A small contrastive image-text model, trained from scratch.
Training: normuon at rate 0.0043, 8700 steps, batches of 256.
Rows from block 2 of the image encoder of a small contrastive image-text model, named by matrix and row number. Rows with one number within an expert belong to one neuron, the router's apart. Each number is 128 + 24 x the weight over its row's rms, rounded and kept within 0 to 255. All counts start at 0. Numbers have three digits each.
Before each expert's rows are labels from the 100 images, of 14848, where the router gives the expert most weight on average: "top examples" is what is common among them. Only what is clearly more common there than usual is listed. The data: photos with spoken descriptions (Open Images, Localized Narratives). In brackets: how many of the 100.
# router: slot weights (encoder.blocks.2.mlp.router.weight, 16x384, trained with AdamW), inputs 256-383
# up: expert up (encoder.blocks.2.mlp.up, 8x192x384), inputs 256-383
# down: expert down (encoder.blocks.2.mlp.down, 8x384x192, transposed), outputs 256-383

# expert 2
top examples: text has "color" (34); text has "red" (28)
router.4:084127113102156146124113124152088153106170140157151158100096151127158145143113142143115118171142106079082156115149087160119130107150123104126153134093113103093114129099132121130095144120094114088127106103149129141109107110137120103146136140164106153107141153121150101185128168118139120151115150122120117109142138169124119114146103136135102136131135162133115137127168156145147130128113
router.5:106136088122109180085119122137112154091149120124128129089101120132154148143116148154108133161148134099095146112117132169090133113142125126143145155094081107123168132077148115129082153128112126114119137110144112112092127128132117113084150130144112118102174130170150119157122159128158115124080102150138129109155115163096158120155094137102137151136137144118086132078169123134133134100140
up.0:129103128128128099119128128128128128128128130127128128128128128128128068110128168128128128131128128128128128128128128128128128128128128120115128148128098128128128128140116048128128128127128128210128128128128131128128128128155128122099128128128128128128105128128128128124132128128128128128128128128128180128128129135128175128128128128128128127077128211128115147128128183128128128128128
down.0:115224024118130129125129124122099126133123135129129130147128130129129130105119109111119127126127127127176126126131176128127126127160131130129139129111135130118128129138136129127117128128131124083128117122143122131104127128136128148159128131126125127128086129072136127095128149128125128127128123127105144127127108128126130111107106128129126114146127116128128126127128127128110127130119
up.1:129150128128128052151128128128127105128055128128128128128128128128128125133243132128143128134128128128128128128128128128128127128128128091128128130108136128128128128123179142128128128128142128104128128128128123128128128132137128129000115130138128128127119128128128133000128128128128087128166128128128126128128135074128125128128128128128128128127128037128126085128159128128129128128128
down.1:128003124128128128128129128133129128127131128123128124000128086128120128131127130123000128128128132127116141129126120129128129128128128128034142128129128255129124128128159117130128130162129127128149128128127128128131128128126129227128128127128127132127130126168128128128127127128123128128124129128128128128128125128128128128129128124127142126128127128128129128134128128128123128146128
up.2:171090128128108192126130128128128110128084125128128128128128128128121118099132167128128129131128128128128128128128128128128129128128128128110128116124128128126128128147255128128128128128127128133128128128128000128128128128130128165188139132128129128128081128128128153142128128128128128128128128128128128128128128000128110128128128128128128087106128138128128112128128128128111128128128
down.2:129128130128152129125128127130125072145128121127128128109128099127129127175128134129128118125032128127128128128128126109129129128130132130125128129121128002125135078128133128111126128128127129128182130067128129245128128128128126128128128135127128129128128130128128129128124221133120128128127129138131138124128128121128129129129128128128129072128128101130128128134132128124138216129126
up.3:146102128128128130039128128128128129128037131127129128128128128128128130106046120128128130128128128128128128128128128128128137128128128128133128115128132128128128128190146131126128128128128128112128128128105000128128128128128128132127125127128128128138113128128128130156123128128128130128131128128128127128128129125128125128128128128128128126091128121128150221128128118128128128128128
down.3:126128128128115126103128084150062132121107109155084129128128128128118171128134126129122148121119126128160089154128133128117128138127073169126105128127142129127130128128181128121156130127128127128130128131128144188125194180136128139128124128128132128162128122126131102128128093127156118128159130128126119131144115096053119128126147161103129144128125160105128112133127150130127183097130
up.4:201145128128128154129124128128128128128080108117128128128128128128128124128165121128128106124128128128128128128128128128128128128128128127123128210131130128131126128111213115128128128128132128133128128128128181128128128128129128132222106124128128128127129128128128229097128128128128128128131128128128132128128128131128130153128128128128128138119128000128127075128128131128102128128128
down.4:129108113041176128087140113111131127124137157136131145128192139062125142131040119071142171128128126127146124130128125100114139137135129128125132119147127127135117143128132120124132127114128103080115115134129114111137137135129125114121072127118130129121151125134128059160124127128118129125129126141128117134139132126120123131129128136109106153128125113221138128128126127131129109131128
up.5:132102128128128141162128128128128099161128124128128128128128128128100129137103115128128128165128128128128128128128128128128128128128128138138128129129179128128128128107127120128128128128127128134128128128128204128126128128184128120128130136128128128128144128128128133174143128128128128128128128128128128128128127128128145128128128128128128112255128125128128142128128112128125128045128
down.5:127146128089193123129129129137127125128128126132124128127129121134125132129128141060133124122127156128143129143165150128130119131117150086099134127131121129128130128128116126126154130123128139127129129128119126128190188176178124124129114129124134129133129107128116128128128127128114119131118127127131126166128128122121128129130150126128123128128103128123130127134120128128125129130132
up.6:126127128128128228074128128128128088128117128128119128128128128128128128128073125128130128086128128128128128128128128128128109128128128109130128117133123128144128128177128129128128128128129128200128128128128096128128128128126128250236255128128128128128129128128128122138148130128128128128126128128128188128128128120128134130128128128128128044132128134128128132128128129128012128128128
down.6:128128129128127126133118126130128119128129128127124128132128129128126128130126066131130014136131128129128112120128126130128137128129134114125128080116139127127102128130215129119126129136111128148126131127124126134142128126112128128119141129122128136128125130079129128134126134124137128130129191128125136128128122128140131126130127127127135131180128255120135102128127131129146128146128
up.7:128154128128128128125128128128128131128112128096130128128128128128149127110171123128128129198128128128128128128128128128128128128128128000128128129153162128128122128122064128127128128128128128131128128128097138128100128128123128121130126126136128128126128128135128183171127128128129133128129128128128127128128156154128128201128128128128128128123128126139189116128177089128188128124128
down.7:133128128128128128126117125142128173128127120128128106128121128134127128128129128128128128130141203131125147122128122128130036128128128134128132128108126117119125157128130133149169101125129129128162128127133128132128125123124128112128147129130143147130128000136144127128120143100127128128127135140133128209128128128127128128128128113138129118128128128121128129128129128128128133118125
up.8:122135093128128161160128128128128128128128128128128128128128128128128128133129125128128128128128128128128128128128128128128128128128128127128128125128127128128128128082123128128128128128129128152128128128128143128128140128133128128139128129128128128128115128128128127124128128128128128128095128128128128128128128209128120128128128128128128106147128154128138186128128128128132128128128
down.8:128116128127129146126124129130096128128100122115129126127128128128122129095125130128129130116127129129128129126133128128129127121128129128128128114126124130126132128130208135128128128125123130147132133128127059129128128107126129133129128126128130128129129131126128118118129134129133132130127128128118128117125110150126128128128128127132123119000128150127128131131128134129128130125128
up.9:130144128128128180131128128128128126128124135128128128128128128128128129132251128128162129132128128128128128128128128128128128128128128128109128128125216128138120128027128128128128128128136128128128128128128207128127128128136128128157129127128128128128128128128128113180128128128128128128128128128128113128128128179128176128128128128128128122037128127128129164128128129128128128128128
down.9:125128129094128095126133109136125143125141133128132128109114154122119143131150131091128134128130128128101151172114132129126132140146128127126120129126128121127129138101150118162127120098128111128124128130127125113125132104120140131125127148108131139136146135135143110136122131127127138087127107176238081128156126185128127151127130118108127122128123128121120129048140098153129132126120
up.10:127145128128128133121128128128128127128127128128128128128128128128128130125141128128128114128128128128128128128128128128128128128128128127128128117128201128128128128136143123128128128128128128114128128128128120128128128128128128135174129132128128128128126128126128128190129127128128125128129128128128133128128128130128114128128128128128128097091128137128126191128128130128130128128128
down.10:128181133128122131114186127128128163129143138144123125129061161091127121128104127128071125138131128127128127125127100135128145126129128128128122128128191128129130170132135109128128128132128117176127129182128128128140127093136137129106130128103128128117255136127127135132128128108130172130130134155128128128140118120163127127128113128129157255127128128128086132091128145128150119155129
up.11:128128128128128228133142128128128107128127121117128128128128128128128146126192077128137128072128128128128128128128128128128128128128128129129128087125000128128128128115129129128128128110128128150128128128127129128128140128128128128255158128127133128128240128127128230129128128128127130128128128128128116128128127132128075128128128128128128122138128131128128092128128128128124128128128
down.11:133128128129127128129128128129129146128123121128128129126129128129125128128128129129137128122129128125128163128125128127134128000127131130128131127128128128128128128128128126000128128128133132119127128131127128127128126128127126131128126128128128128132128126127145129129128009128133123128128129125128128127129128127128128129128128128128133128129129243131130125130126129127129129128128

# expert 6
top examples: text has "black" (26)
router.12:102162112115127168138097113139076124106156094147121146108097180133128099166129134148129094149129117117095125143131086166104122129156089140157144173095120109068112151098118148113106130130146116118141153099150122125103082106110116147103143130121129128095160126175135105134136185080127148088135146113125130145145123167119118093153101122104124149093157156121075114106137139114154133125130
router.13:090140133111108152107070124099138155103149165137110154143090139127125141090138108073146120144156108111115117114103110143102090104163106130153132178099126095129123142082107146109080150120117122107132137105123104115108138109098117149109129126109130151133142117150112103151160156121110130105091119127122128130133129167098109128156115126129154134083124126176076150120160120105129128125164
up.0:118145128128128128142128128128128129128141125128128128128128128128128128128116103128128128128128128128128128128128128128128128128128128128128128137128071128128128128233113133131128128128137128255128128128128120128128128128127128129000128116128128128128178128128128118159128128128128128128128128128128121128128128104128131128128128128128128125103128125128127070128128128128104128128128
down.0:116132128125124130129128128128128131119155093122128128128129127128128128122000127117138135130128129128127128130132128128128128130127126128118124131128200128126131171118255135111155128127128127091131121128131117141127130141078128126129109128125128128128069125129130086177127129130143129128132117083131128130001125128124128140128141128128127127204128126128127128129124197128147129127127
up.1:130090149128128109041121128211128129128128128128126128128128128128128127128130168128128128130128128128128128128128128126128128128128128124129128087129134128121128128093076186128128128130128128126128128118128114128128128128138128130129122128133130128128107128128128119128128128128130128128128128128128180128128127130128131179128128128128128027038128252128127128128128130128055128128128
down.1:107128149128152128129127129127128129128128128132128156129128128043128128128144136127128128129138120129127129093129128127131128129000129128128128131127128129129128113128074128000128128128127128129128118127129128128129126128129129112128132128128128126103129129126129128128128128128129177128140127124128129128126144128129150128127101127143127128128187129145127147098129128128130000128129
up.2:128133128128128129088128128128128128128131130128128128128128128128128137128131126128131130136128128128128128128128128108128127128128128124128128133127176128128131128134140103128128128128128128124128128128128103128128128128130128132104126128128131128128255128128128134136128128128128119127126128128128130128128128120128130128128128128128128160157128114128126182128128124128128128132128
down.2:128128132128128156128151128133126128122130128130105129130115139128126125255132124121129128125134124128128128120112118128062186136135129130129129130128128117128126108128159117126131128128136128127116128181131138126096128232108114128132117127133128159133133126137145117128127137126162127126128131127126120128169145128077128199135114128104132127127037178128128132124128128097131128128128
up.3:137183128128128130098064128128128128128128128125128128128128128128128127097106125128125128122128128128128128128128128128128128128128128127128128131125144128128128128130128120128128128128128128139128128128128115128128128128122128130128128127128128128128046128128128123126126128128128128129128128128128105128127128049128242128128128128128128141132128130128128128128127255128128128128128
down.3:126128129125128129119128130128128129128128128127128128127128127205128128128128130129128128128126128131127128129130128127128128128126129126130125125128128072127128128128128128127128128063126129128129130126128128128133127128128129128128128128128128128129129128128126128128130130129128128128128127128128128128127127129128127128128128127133127128128000128128128128126128127128122129127128
up.5:127130128128128155147128128128128137128191128128128128128128128128128130128106127128128128133128128128128128128128128128128127128128128117128128140128000128128128128015126128128128128128127128105128128128128214128128096128128128057187128129128128128128123128124128124130128128128128129128128128128128128128128128130128103128128128128128128162223128000128128059128128128128108128128128
down.5:128065128129131123133127128138131126128128128120128128120132125138115129130128128126112131063125141130129140130128121128129128128128127128127128127130129133129128128072084108128129129128130146128145128124127130128128128146128128128096124128123128126145135125131128128131128127129124128128128127128128136128119128128128129129174132106128128209000156128147151128129123115130128137128127
up.6:117126128128128255187128128128128124128139133128131128128128128128128134122132130128128128128128128128128128128128128128128128128128128123128128112127141128126128128182115108128128128128127128119128128128128076128128128128128128113157129121128128128128161128128128132159128128128128128128128128128128134128128129153128128128128128128128128127164128255128128129128128126128129128128128
down.6:134125130129132129130177093124095128120127128122122126139130127128128128128129128120139021136128128128136127128128136125113144125155131135118133153119112129091129136148117128129142129118125106125135112124157123129101206127129122125129123128132130138122128124162183145179129171127123141129139112134067050128134128131128130129125128128114129127132125073122121124117128145000127118128132
up.7:244127128128128084133128128128128150128134128128131128128128128128128128138215131128128128134128128128128128128128128128128093128128128121128128128120140128128128128124121255128128128128134128122128128128127133128127127128148128190128128124127128128128128128128128125143129128128128116128127128128128142128128128187128125127128128128128128139129128196128128082128109128128144128129128
down.7:128128128129128128128127128128128127130133128128128128128128126129128128129174146129128134128105128131119128128128130128129128127125129128127127129125129127127128114128128128128128129128123128128128128127128147129128126128128128128128128127128122127128128128128124128128129137129128097129128128121128128126127128128128128129128129128128128149128128129128128127132143130128127132133128
up.8:128135128128128090035128128128128099128128128128128128128128128128128133128123087128128128128128128128128128128128128128128128128128128109128128131128166128128128128064255120128128128128128128128128128128128219128128128128128128122255128128128128128128128128128128132119128128128128128128128128128128127128128128134128129128128128128128128116045128116128127127128128128128111128128128
down.8:128158128128128129127128130128128136115126128130128128127120131123128128132129128128128128217128129128127145129130128127129129128127129128127128127128197054127128128128238136128122126134128128064129131128148128128129125124130128127050128129128129128128138128127140130255128129127128131128128128128129128128128127127128128128128122128032128113156120129130115128111128128128128128128127
up.9:130115128128128075128128128128128123128077128127136128128128128128130123126129140128128128129128128128128128128128128128128138128128128076125128108128133128129128128123255158128128128128122128126128128128128117128129092128129128113112128127127128128124141128128128128131128128128128135128128128128128126128128128125128114128128128128128128147099128160128130117128133122128000128128128
down.9:161132131164094128128128128127131127128128101125132128128128127128122136194128136143127128129128126128128118128047135218128130128128133116127127129128128128131128128133073168128136181128126128139128133128128128231128131134128137128128126100127126128127128132125128094127133126129128085255128128127127216127128130132126128118037154128128103126128124127128128130139128129056128131099132
up.10:127126128128128142141128128128129114128127123129128128128128128129128120110086129128128125087128128128128128128128128128128172128128128122126128114128178128128128128150133128128128128128121128000128128128128121128130120128125128127124126135128128128128133128128128137107128128126128128128128128128128101128128132118128142128128128128128128133128128144128128132128128125128123128128128
down.10:130122167129105113000128137109118129137169128131125127128122130126144153128151125134128122123128103120128124121128127143131000120196134129125157131128106133105109130127129130128124123133133128220131138128130136174129131128126120127128129157133108129108121128131133160127184129164143077132128109071128170087125134218129128120113127120142129111131125065121142130128126138105173116128126
up.11:128132128128128164059128128128128129128163126136128128128128128128128128120122111128128128128128128128128128128128128128128118128128128122126128106128128128128128128223134128128128128128128128035128128128128160128128128128128128129168127130128128128128048128128128128164129128128129127128135128128128132128128128126128126128128128128128128092133128130128128110128128127128157128128128
down.11:128183128127124130163123129135142122129128120125132129121132126130152135123199132131220128119117125132166128130127131126119128132125133115096029073141127128133122033132155128128160137135134117115128171129131081165122130214130138128132125128131128130128109125124126128118245072132131109128096128128131129194129155132216128130128136131121138128092127128131140127144123127145128139132142
up.12:130134128128128000141142128128128129128145128128128128128128128128128110128108145128131128128128128128128128128128128128128127128128128127128128131129067128128127128128128135128128128128128128255128128128128129128128128128128128132137128126128128128128147128128128128129128128128128128128124128128128128128128130129128072122128128128128128124166128133128143128128128119128130128128128
down.12:128128128128128128128133128128127114123127128128124128128128128128128074128127128126238128128128128128128125126128031128128127128131128129128135128128128128128128129128128128126128126128128128128128125132135128128128129128128128132128132128118123128127128125128128128128128128128128128128128128128124128128128141128127128128134128128128128128128128128128128128128128128128128127136128

# expert 1
top examples: text has "plants" (32); text has "grass" (30)
router.2:122174119095113138108097124149105146109164119136120136119099158122145097113080150156112084151126109105097137107131084191122102096136130134151130141106114091121111138107169130139107110160158123118161110102162094128103139098087148151107165116149090141113156104136126098177132154111134157114095154114095107149136144142144107102128122115123121140108142158106125102119153121119143127117116
router.3:094180118113153168091116102135108147113165112164116145112119146124155102113085169130094105164115116118094124114137085151141115110150105118148141151085119102115119130090155103150106137155149119119133142101136107122083106116104114139104158116143108139124163118132130088165136162100134139117101133100122079132163153171126109101148108125122134163106138149125117101110168128122144113102128
up.0:084153134128134160162121128128133120128047151129128128128128128128128128126132170128128128132128128128128131114128128128128129128128128097102128105127122128128128128141129218102141128105127128060128128128128123128128128128132128124085128134118128128127197128128128138143152128137128129128117128128128137128129127207128179138128128128128129117121130132128128174128132129128123128121128
down.0:125131136120102091102121131082139128128143129198143128128130128123161128129126128127121110128116133130132127131137130104150149083129122136126058108128126148154124119103139123125134191138128089148095135040132131132129084133134133128128128122117133111125128131124128130091128118128122128133128126128127132155101128129166127107089122169131128183125129150076123128128119216147138127140128
up.1:145000127128128181154120128128114128128138115128128128128128128128132127093098119128129128124128128128128128126128126128128128128128128117129128148128126128130127128140125119128128128128126128127128128128126152128127128128115128112114129127131129128128128128113128086021125128128127130128126128128128142128128126127128128164128128128128128104255128131128134116128128118128123128128128
down.1:128000116149122128128125130128125128132146126126118128159135116128129128125128128128128128128128128153136128128128128130128128128128118128123128128126128128100112129160128128130128128083128131128129129061128115131128129148121125129128176198157128128128255124128128128128128129128128128137128128121127130119127118164127128128126128128128128104255112128128128128148128131106128128127128
up.2:123133128127133100192140128128128149128059098117127128128128128128151146129160094128122127100128128128128128128128127128128139128128128144128128126127013128127128128132129099128128128126128128017128128128128101128128130128106128117135125127128119128124120128128128112095128129128128138128131128128128128128128127184128126128128128128128128122138128054128158103128130147128129128127128
down.2:185128128127125161118124128128078128127127127128132113082091127134128160129206129129129128142127124135136128127128128127129127128127128115128129132172062136126129128126130125134128139129121166056129138125127048147124137128126106113128131151166128131128128128131128130128123128131129116128072130058128128128127128099125124128106127128128128095156114132104127132129128128128123136125136
up.3:104123128128129126255128128128128091128134130128128128128128128128128125128087134128129128165128128128126128128128116128128126128128128128128128128142117128128129128133144130128128128131125128108128128128139163128113127128172128025183137129129128128126142128128128179140122128128128129128130128128128191128130126127128183123128128128128128102144128124128126141128128128128111128128128
down.3:127128136128129138162128128133128119134128128126126129128103127149105198116144129123121131129218128128128098132130135128154129128116089128124120115131121128129146131128129129131122127074127136172107125129127113122135128128128122114128155130129135185126132127102128135143121085131126128151128148133104128128128121135122124113128144127120123128117128128128127128124125173128128128128120
up.4:121021128145128130112128128128128128128107128127129128128128128128132135055126100128163128159128128128128128128128128128128133128128128130126128166128144128128128128000120090128128128128128128143128128128124131128128128128124128118074128126128128128128119128128128193047118122127121123144132128128128124128128079121127171128128128128128128129135128138128140062128127125128114128138128
down.4:128052114126128112134178092131147128136162123124128158118154123131117128125077127122138130127120127137146128129130128111067136139128128123127076137135128060126144129136126116124137114134129128121128125159107065124116119177126051127091126128133150128129081126149130124063110129129169135136164123136131129136142126142066128128128137157093127085116135103147124128128128128104105134128126
up.5:135000129128128123121128128128127129128000126123128128128128128128124097179157127128130128117128128128128128128128128128128128128128128127128128130086127128128132128130135130128128128124140128185128128128128121128130128128128128123160161150129141128128121128128128126119128119150128103128126128128128128128128129126128132155128128128128128094161128102128099124128128171128131128128114
down.5:128000128187132115128130123169091128127128134132128128130126128128128139157153127128129128128133091128128128128128128128128128128128093146120128121128134135063121128149115133130128128128128128128150149125128021218128194128128125128217128122128128128128135110128128128128128128173169128159128128125127128128128127128129128128124127129125128150128128089128126128128128152128121128128079
up.6:119173128128128109144128128128117129128122112132127128128128128128130174092131143128128128140128128128128124128128128129128123128128128130155128111131117128123128128140004096123127128182204128255128128128128139128112126128128128124174074188128128128128127128128128132120123128192129098128128128128128096128110126143128070138128128128128127071115128078128127135128122056128108128130128
down.6:128130129044135128128128131101127111128023127121128135128131128141127128126128128128135095123129115128118128130135128130097134121128129128128140128127124128122129128129000132128127128128141128255129128128067126158128129149128128128128129128129122126126134128127128109239126132128128129128125109128114135128127158128128128131128129127133128128128129132129137128107127128141127126131126
up.7:210051129128102136116128128128132119128147128061128128128128128137121136136108127128134131129128128128128128128128128128128128128128128078132128081128129128122113128111116107129128128126128128153128128128128174128128103128076128169103128136127128128132137128132128134000128122137111127128128128128128099128137128090128255117128128128128129127130128122128129083128130130128135128128128
down.7:126023131104137128128134127172107128128128128129071128128128128127118118154130128084128131128128128160094171128150115128128129128128128127128128119128128128128128127128128122067128065138128164128248128128128128128128119127128129129147128000120126128128130128128132128058129178101128128128132128159127127142128128081130127128158128128128124128128145128118128127126128128132127128133129
up.8:018097128128128114132127128128159143128171125126128128128128128129128127120129132128130087187128128128128128128128119154127118128128128151121128155129103128128128128113129153138128128128125128125128128128128148128139129128135128092128128131131128128129118128128128118166122128128133129131124128128128126128128162082128104090128128128128128099111128126128115029128130140128142128128128
down.8:128128099128230130128133128128153128143125131137133128128179129128128128128128128128004127128060128030135128128113128117129122128128128127127127155156131128145129121128044124128128128127128128127128125129115127122124127128128127089102128132131134124128128128128128130128127104126127128132129153082129044128128128008105129124128173128128128047147128135107130104127128128128128083129128
up.9:139128119123129153101128128128123096128133131125139128128128129128128147128128118128127128131128128130128128128128128127128114128128128128128128104129128128128126128130136143131137128133127128134128128128129154128148128128127128128138128196127129128128160128128128148135142128134125128128123128128128136128128129137129072071128128128128128146128128171128159220128131138128131128128128
down.9:128128132134118128128110128128098128129128128128111126100128128128191128129128125134073114128128095128127128128123128130086128128121067145124127128128151140128134127128000129128129136085128134128129128128118178128128128128128098128127126121130128127130127128129119128128133255094129119128129142123128105128128129128128128187116128147128128128135118192129128128122128128022137128128109
up.10:128027128128128148128128128128190047128127128128121128128128128128129131109134110128128128158128128128128128128128128128128111128128128128120128144151107138125128128165100119128124128128129128255128128128128140128128128128128128200199130128128128128128120128128128162181174125128128129127098128128128104128128144134128136128128128128128128119126128089128125123128128129128126128128128
down.10:133049135113129191142128128128125073128127127123127122129124132129135121109128130128155122127128128133102127128128127162129127123128108131129132153101126131136119128144133126128127129122128133255128134125126130135129127126128134136131147128128117130128132140134127128119128150128128127109127128129129128127118128135127127150088128128136120129195125128121127134135134120106127128126103
up.11:115128128128128078121142128128128125128126146114128128128128128136121137130192166128100128123128128128128128108128128169128121128128128128128128174134079128128129128131083192136128128132161128122128128128128127128133128128127128087130126128128128128129128128110128084116104124128129113127141128128128062128128125169128126056128128128128128125239128146128219102128146128128231128128128
down.11:158128128126128119125127128128128127128129128133128095128128128128128129163128128128128090124128135128118128127128125128133128128121118111128128128128128128128128128128065128128128128128135128128135128127151129127064124127136128128010139115128128123129130128128129129128129129119128096124121132129128128134128128123142128128173128090128128128128134128128128128128128120128128128128132

# expert 4
top examples: text has "sky" (57)
router.8:098174113102161153074108109117102157132162103150144124124122165114143128119083161141098093155113114135084128127127080134131081096142093088140141123113149095103134155103155108124112104131155099115132148093152117116108116115106104135149156122137109137119144124124121097170126153111123142145142142093115092150168134159129105087160113118119111149150145095115105103096174138120103111102157
router.9:108164106088135150093102134132113124130145124169111127126130160125169133125094157136106120146120122128110143102149084159136112099128120141128136150101149121122150174107149091149119121145176106122138124097131096131118156097116114112136169124148108131115141106118110097172112129103144129115107154111105111154147130136142124087141098135123144150100142159121115103103162130124112107110142
up.0:127170128128128139124128128128128128128130122128128128128128128128128083130128141128128128161128128128128128128128128128128128128128128129128128124128060128114128128168067127128128128128129128133128128128128115128128128128122128130092128145128128128128128128128128170087128128128128128128125128128128130128128128077128049128128128128128128116135128175128125187128128128128007128128128
down.0:159116128147128122127121160091175128128112162133132140135134106129125128109128128128133129129135128124143124124128155123177130126103118128128136123127131168130135093119129091114129130146125086127109092127132128086130080103136121131103129121134126068128127101128128157130126116129128133140128107102150128127124150119134154129101130129141128128215167099130129119104133135138190085139134
up.1:155126128128056131123128128128128199128110126128128128128128128128200130128122128128077128137128128128128128128128128128128128128128128085138128119129133123135128128124110129128128128128125128132128128128128126128146128128130128111118125135128128128000159128052128255075121128128128128128129128128128117128128128120128123055128128128128128190125128110128130128128014129128097128142128
down.1:128128128128128128128128128128128128128128128128128128128128128128128128128128128128128128128128128128128128128128128128128128128128128128128128128128128128128128128128128128128128128128128128128128128128128128128128128128128128128128128128128128128128128128128128128128128128128128128128128128128128128128128128128128128128128128128128128128128128128128128128128128128128128128128128
up.2:130150128128128113128128128128128128128133128128128128128128128128129122128128131128128128127128128128128128128128128128128128128128128128127128129128036128128128128101138128128128128128129128167128128128128104128128128128129128119085128128128128128128148128128128126093128128128128128128128128128128128128128128128128115128128128128128128114128128167128128103128128127128174128128128
down.2:117191118122157202153128129152138128127122132127128128128130130125128152130220126155128128130128128212124128126124100105128130135077128128128142133130147126128128128255105079122129135127125130194124127127128071127128125116133135133128227153095122128149129130134084127127132128130122196128134126138128127129143128133135163053153128127126136129129175127130128124088139125153081166137137
up.3:131083128128128091157127128128128127128155124129129128128128128128082128118139142128132128119128128128128128128128128128128112128128128131107128127128072128159128128116128128128128128127128128108128128128128127128128128128125128159126128123128128128128128128128128092138128128128128128128128128128128000128128127128128123133128128128128128126130128081128128210128128105128128128128128
down.3:120238125127125153130129127126126127128106126127129138128128122130129128129144127128128123128128126128122128137128115134127128118128128128151158108132128127128128150124093134128113117000128128170128128128125133126148128110128128190114128130126122127128128128156127128126128103128128255130130128127114128098110144200132126128129113128141124128132136117133128053128128165139153127128128
up.4:129071128128128099137128128128128129128181130128128128128128128128128122122123138128138110129128128128128128128128128128128128128128128126128128125127099128128129128138107132128128128128128128029128128128128000128130128128126128138138141133128128128128143128128128152139127128128128128128127128128128128128128128142128131146128128128128128104208128128128128173128128136128141128128128
down.4:152122128138127213128124111125128178133132101113155128118128100143128131127123203153130121123107129128131131131126127134132110115129128134134127126125170110133086127173168121134124128130130140167131129101116147128135141130119126126137130128137129128153097121122129124170118163125128212145080134098169143122103130070126126133117147133132111128117124132127165130149124123112137129126113
up.5:129122128128128138138128128128128128128121128137128128128128128128128128126129130128127128128128128128128128128128128128128128128128128148121128117147119128128128128255177119128128128128128128121128128128128112128128128128128128154116128127128128128128105128128128168126146127128128128128128128128128128128128128130128148128128128128128128131202128143128126140128128128128128128128128
down.5:141127141119127129109128128129157128128153125127128128128129126129128110128134164136166128128109164128122170123128127129192129126128187129128134124090124128130128088156117128093128089117128128152128127132131154126132098128128128125124139136128128124128129143128127128112159214127134144128137069151155128128130130086129128127132128125131132121246205128192128130128132128129127128164110
up.6:129144128129128154114128128128128108128112093128129128128128128128128128128129121128130130127128128128128128128128128128128128128128128064128128127128134128128128128163112141128128128128118128155128128128128023128128128128132128110130123129127128128117094128128128125224125128120130128125128128128128126128128128099128124128128128128128128149128128121128145136128122119128119128128128
down.6:128128128127128128129127129128131128128128128128128128128128128128128128128128128128128128128128128129128128128128128128128128127127128128129128128128128128129128128128128128128128138128128129128128128128128127128128126128128128128128128128128127128128128168128128128128128128128128127128128128128128128128128128128128128128129128128128128128128128128128128128128128128128128128128129
up.7:128136128128128149109128128128128103128172128128128128128128128128128128128086106128128128127128128128128128128128128128128128128128128131128128090128119128128128128131131103128128128128128128180128128128128141128128128128135128126151128124128128128128128128128128130159128128128128128128128128128128129128128128124128120129128128128128128128255128024128129108128128127128129128128128
down.7:128112112151160127071149126128128128128125108124128128162081162137127074103128123128128133101118129128141048136131135128132131129131129128129133127126174123128119128232136128162117120107128128056129128120128128128128129128119128130128128128131129127132048128241128128122126131124116156128070137130128123127123127176128136221128128136146128127125128137127128135132128213128104133120127
up.8:136128128128128172148090128128128137128143128128128128128128128128128128137129105128128128126128128128128128128128128139128128128128128141129128162128127128128128128114035128128128128143130128128128128128186127128128128128096128142076150135128128128128092127128128130128125128128128127121128128128128125128128124191128129157128128128128128128129128127128128147128128132128002128128128
down.8:152126142129128124129121142157130164128117138111142106131079130130126173129129129126128130129128128171130134125128128124128129155123144126126127121131127132128140109129126108197130151128127128128128192120129128140078131132129227128128111127132131129128127205128138149127128115127129126130124129128145129133128139108128128125118128129113132157128120141120129118121182129127104170053130
up.9:113075128128128115099128128128128099128129128128128128128128128128128116128190111128128128128128128128128128128128128128128128128128128126128128141128138128128128128145124128128128128128129128099128128128128071128128128128128128102125128126128128128128111128128128172147128128128128128128128128128128130128128128179128136133128128128128128128167128137128128125128128128128120128128128
down.9:108131128143085119204136128114124129128154128138102136129049135128152122147126115128128113136129101099131121128127128139068130117244128129129128133105129128128118128135100128131115130130120127189114131136086128128128182124123112123055128126128118129123161129128128139129127130118129128177127132121077127114131133119128128127124121151129128152079103187128124128128129128101128123125127
up.10:131128128128128146146128128128128108128126128128129128128128128128128120128155116128129128128128128128128128128128128128128128128128128128128128002128116128128128128136101127128128128128127128166128128128128187128128128128136128121022128128128131128128136128128128127143128128128128128128129128128128133128128128177128123128128128128128128138127128079128130173128128164128155128128128
down.10:129047128136125185107178130127130128129134126127129129128129126127167126127192158129127128128129128127125095127127129144128123094127127128127130130128142126142130128255127135130129129128129132111124128177128000130126136130128128125132126130134107130113078133127104100139127127132136116129118129119132128128129122112119130127127134128125114139137118153129128128128129128127157128128127
up.11:128120128128128121128128128128128117128132121129128128128128128128128128139130106128139128123128128128128128128128128128128128128128128141133128078128255128128128128128167212128128128128127128122128128128128017128128128128177128138065128125128128128128129128128128131126128128128128130128128128128128127128128132010128167128128128128128128124093128120128125170128136092128123128128128
down.11:129056092131126177141167119119118134123125127135127128139127132128131118127128204128137143148113127126129122128128129135112129123131123127128132131117147120128119126132013126117123124176127123124127121132129179136129129151127128130170129129128128127128128107127133140255130135118127136125128130134120125126129127129128127100130111130130127128138125107125122126139136136122129125127128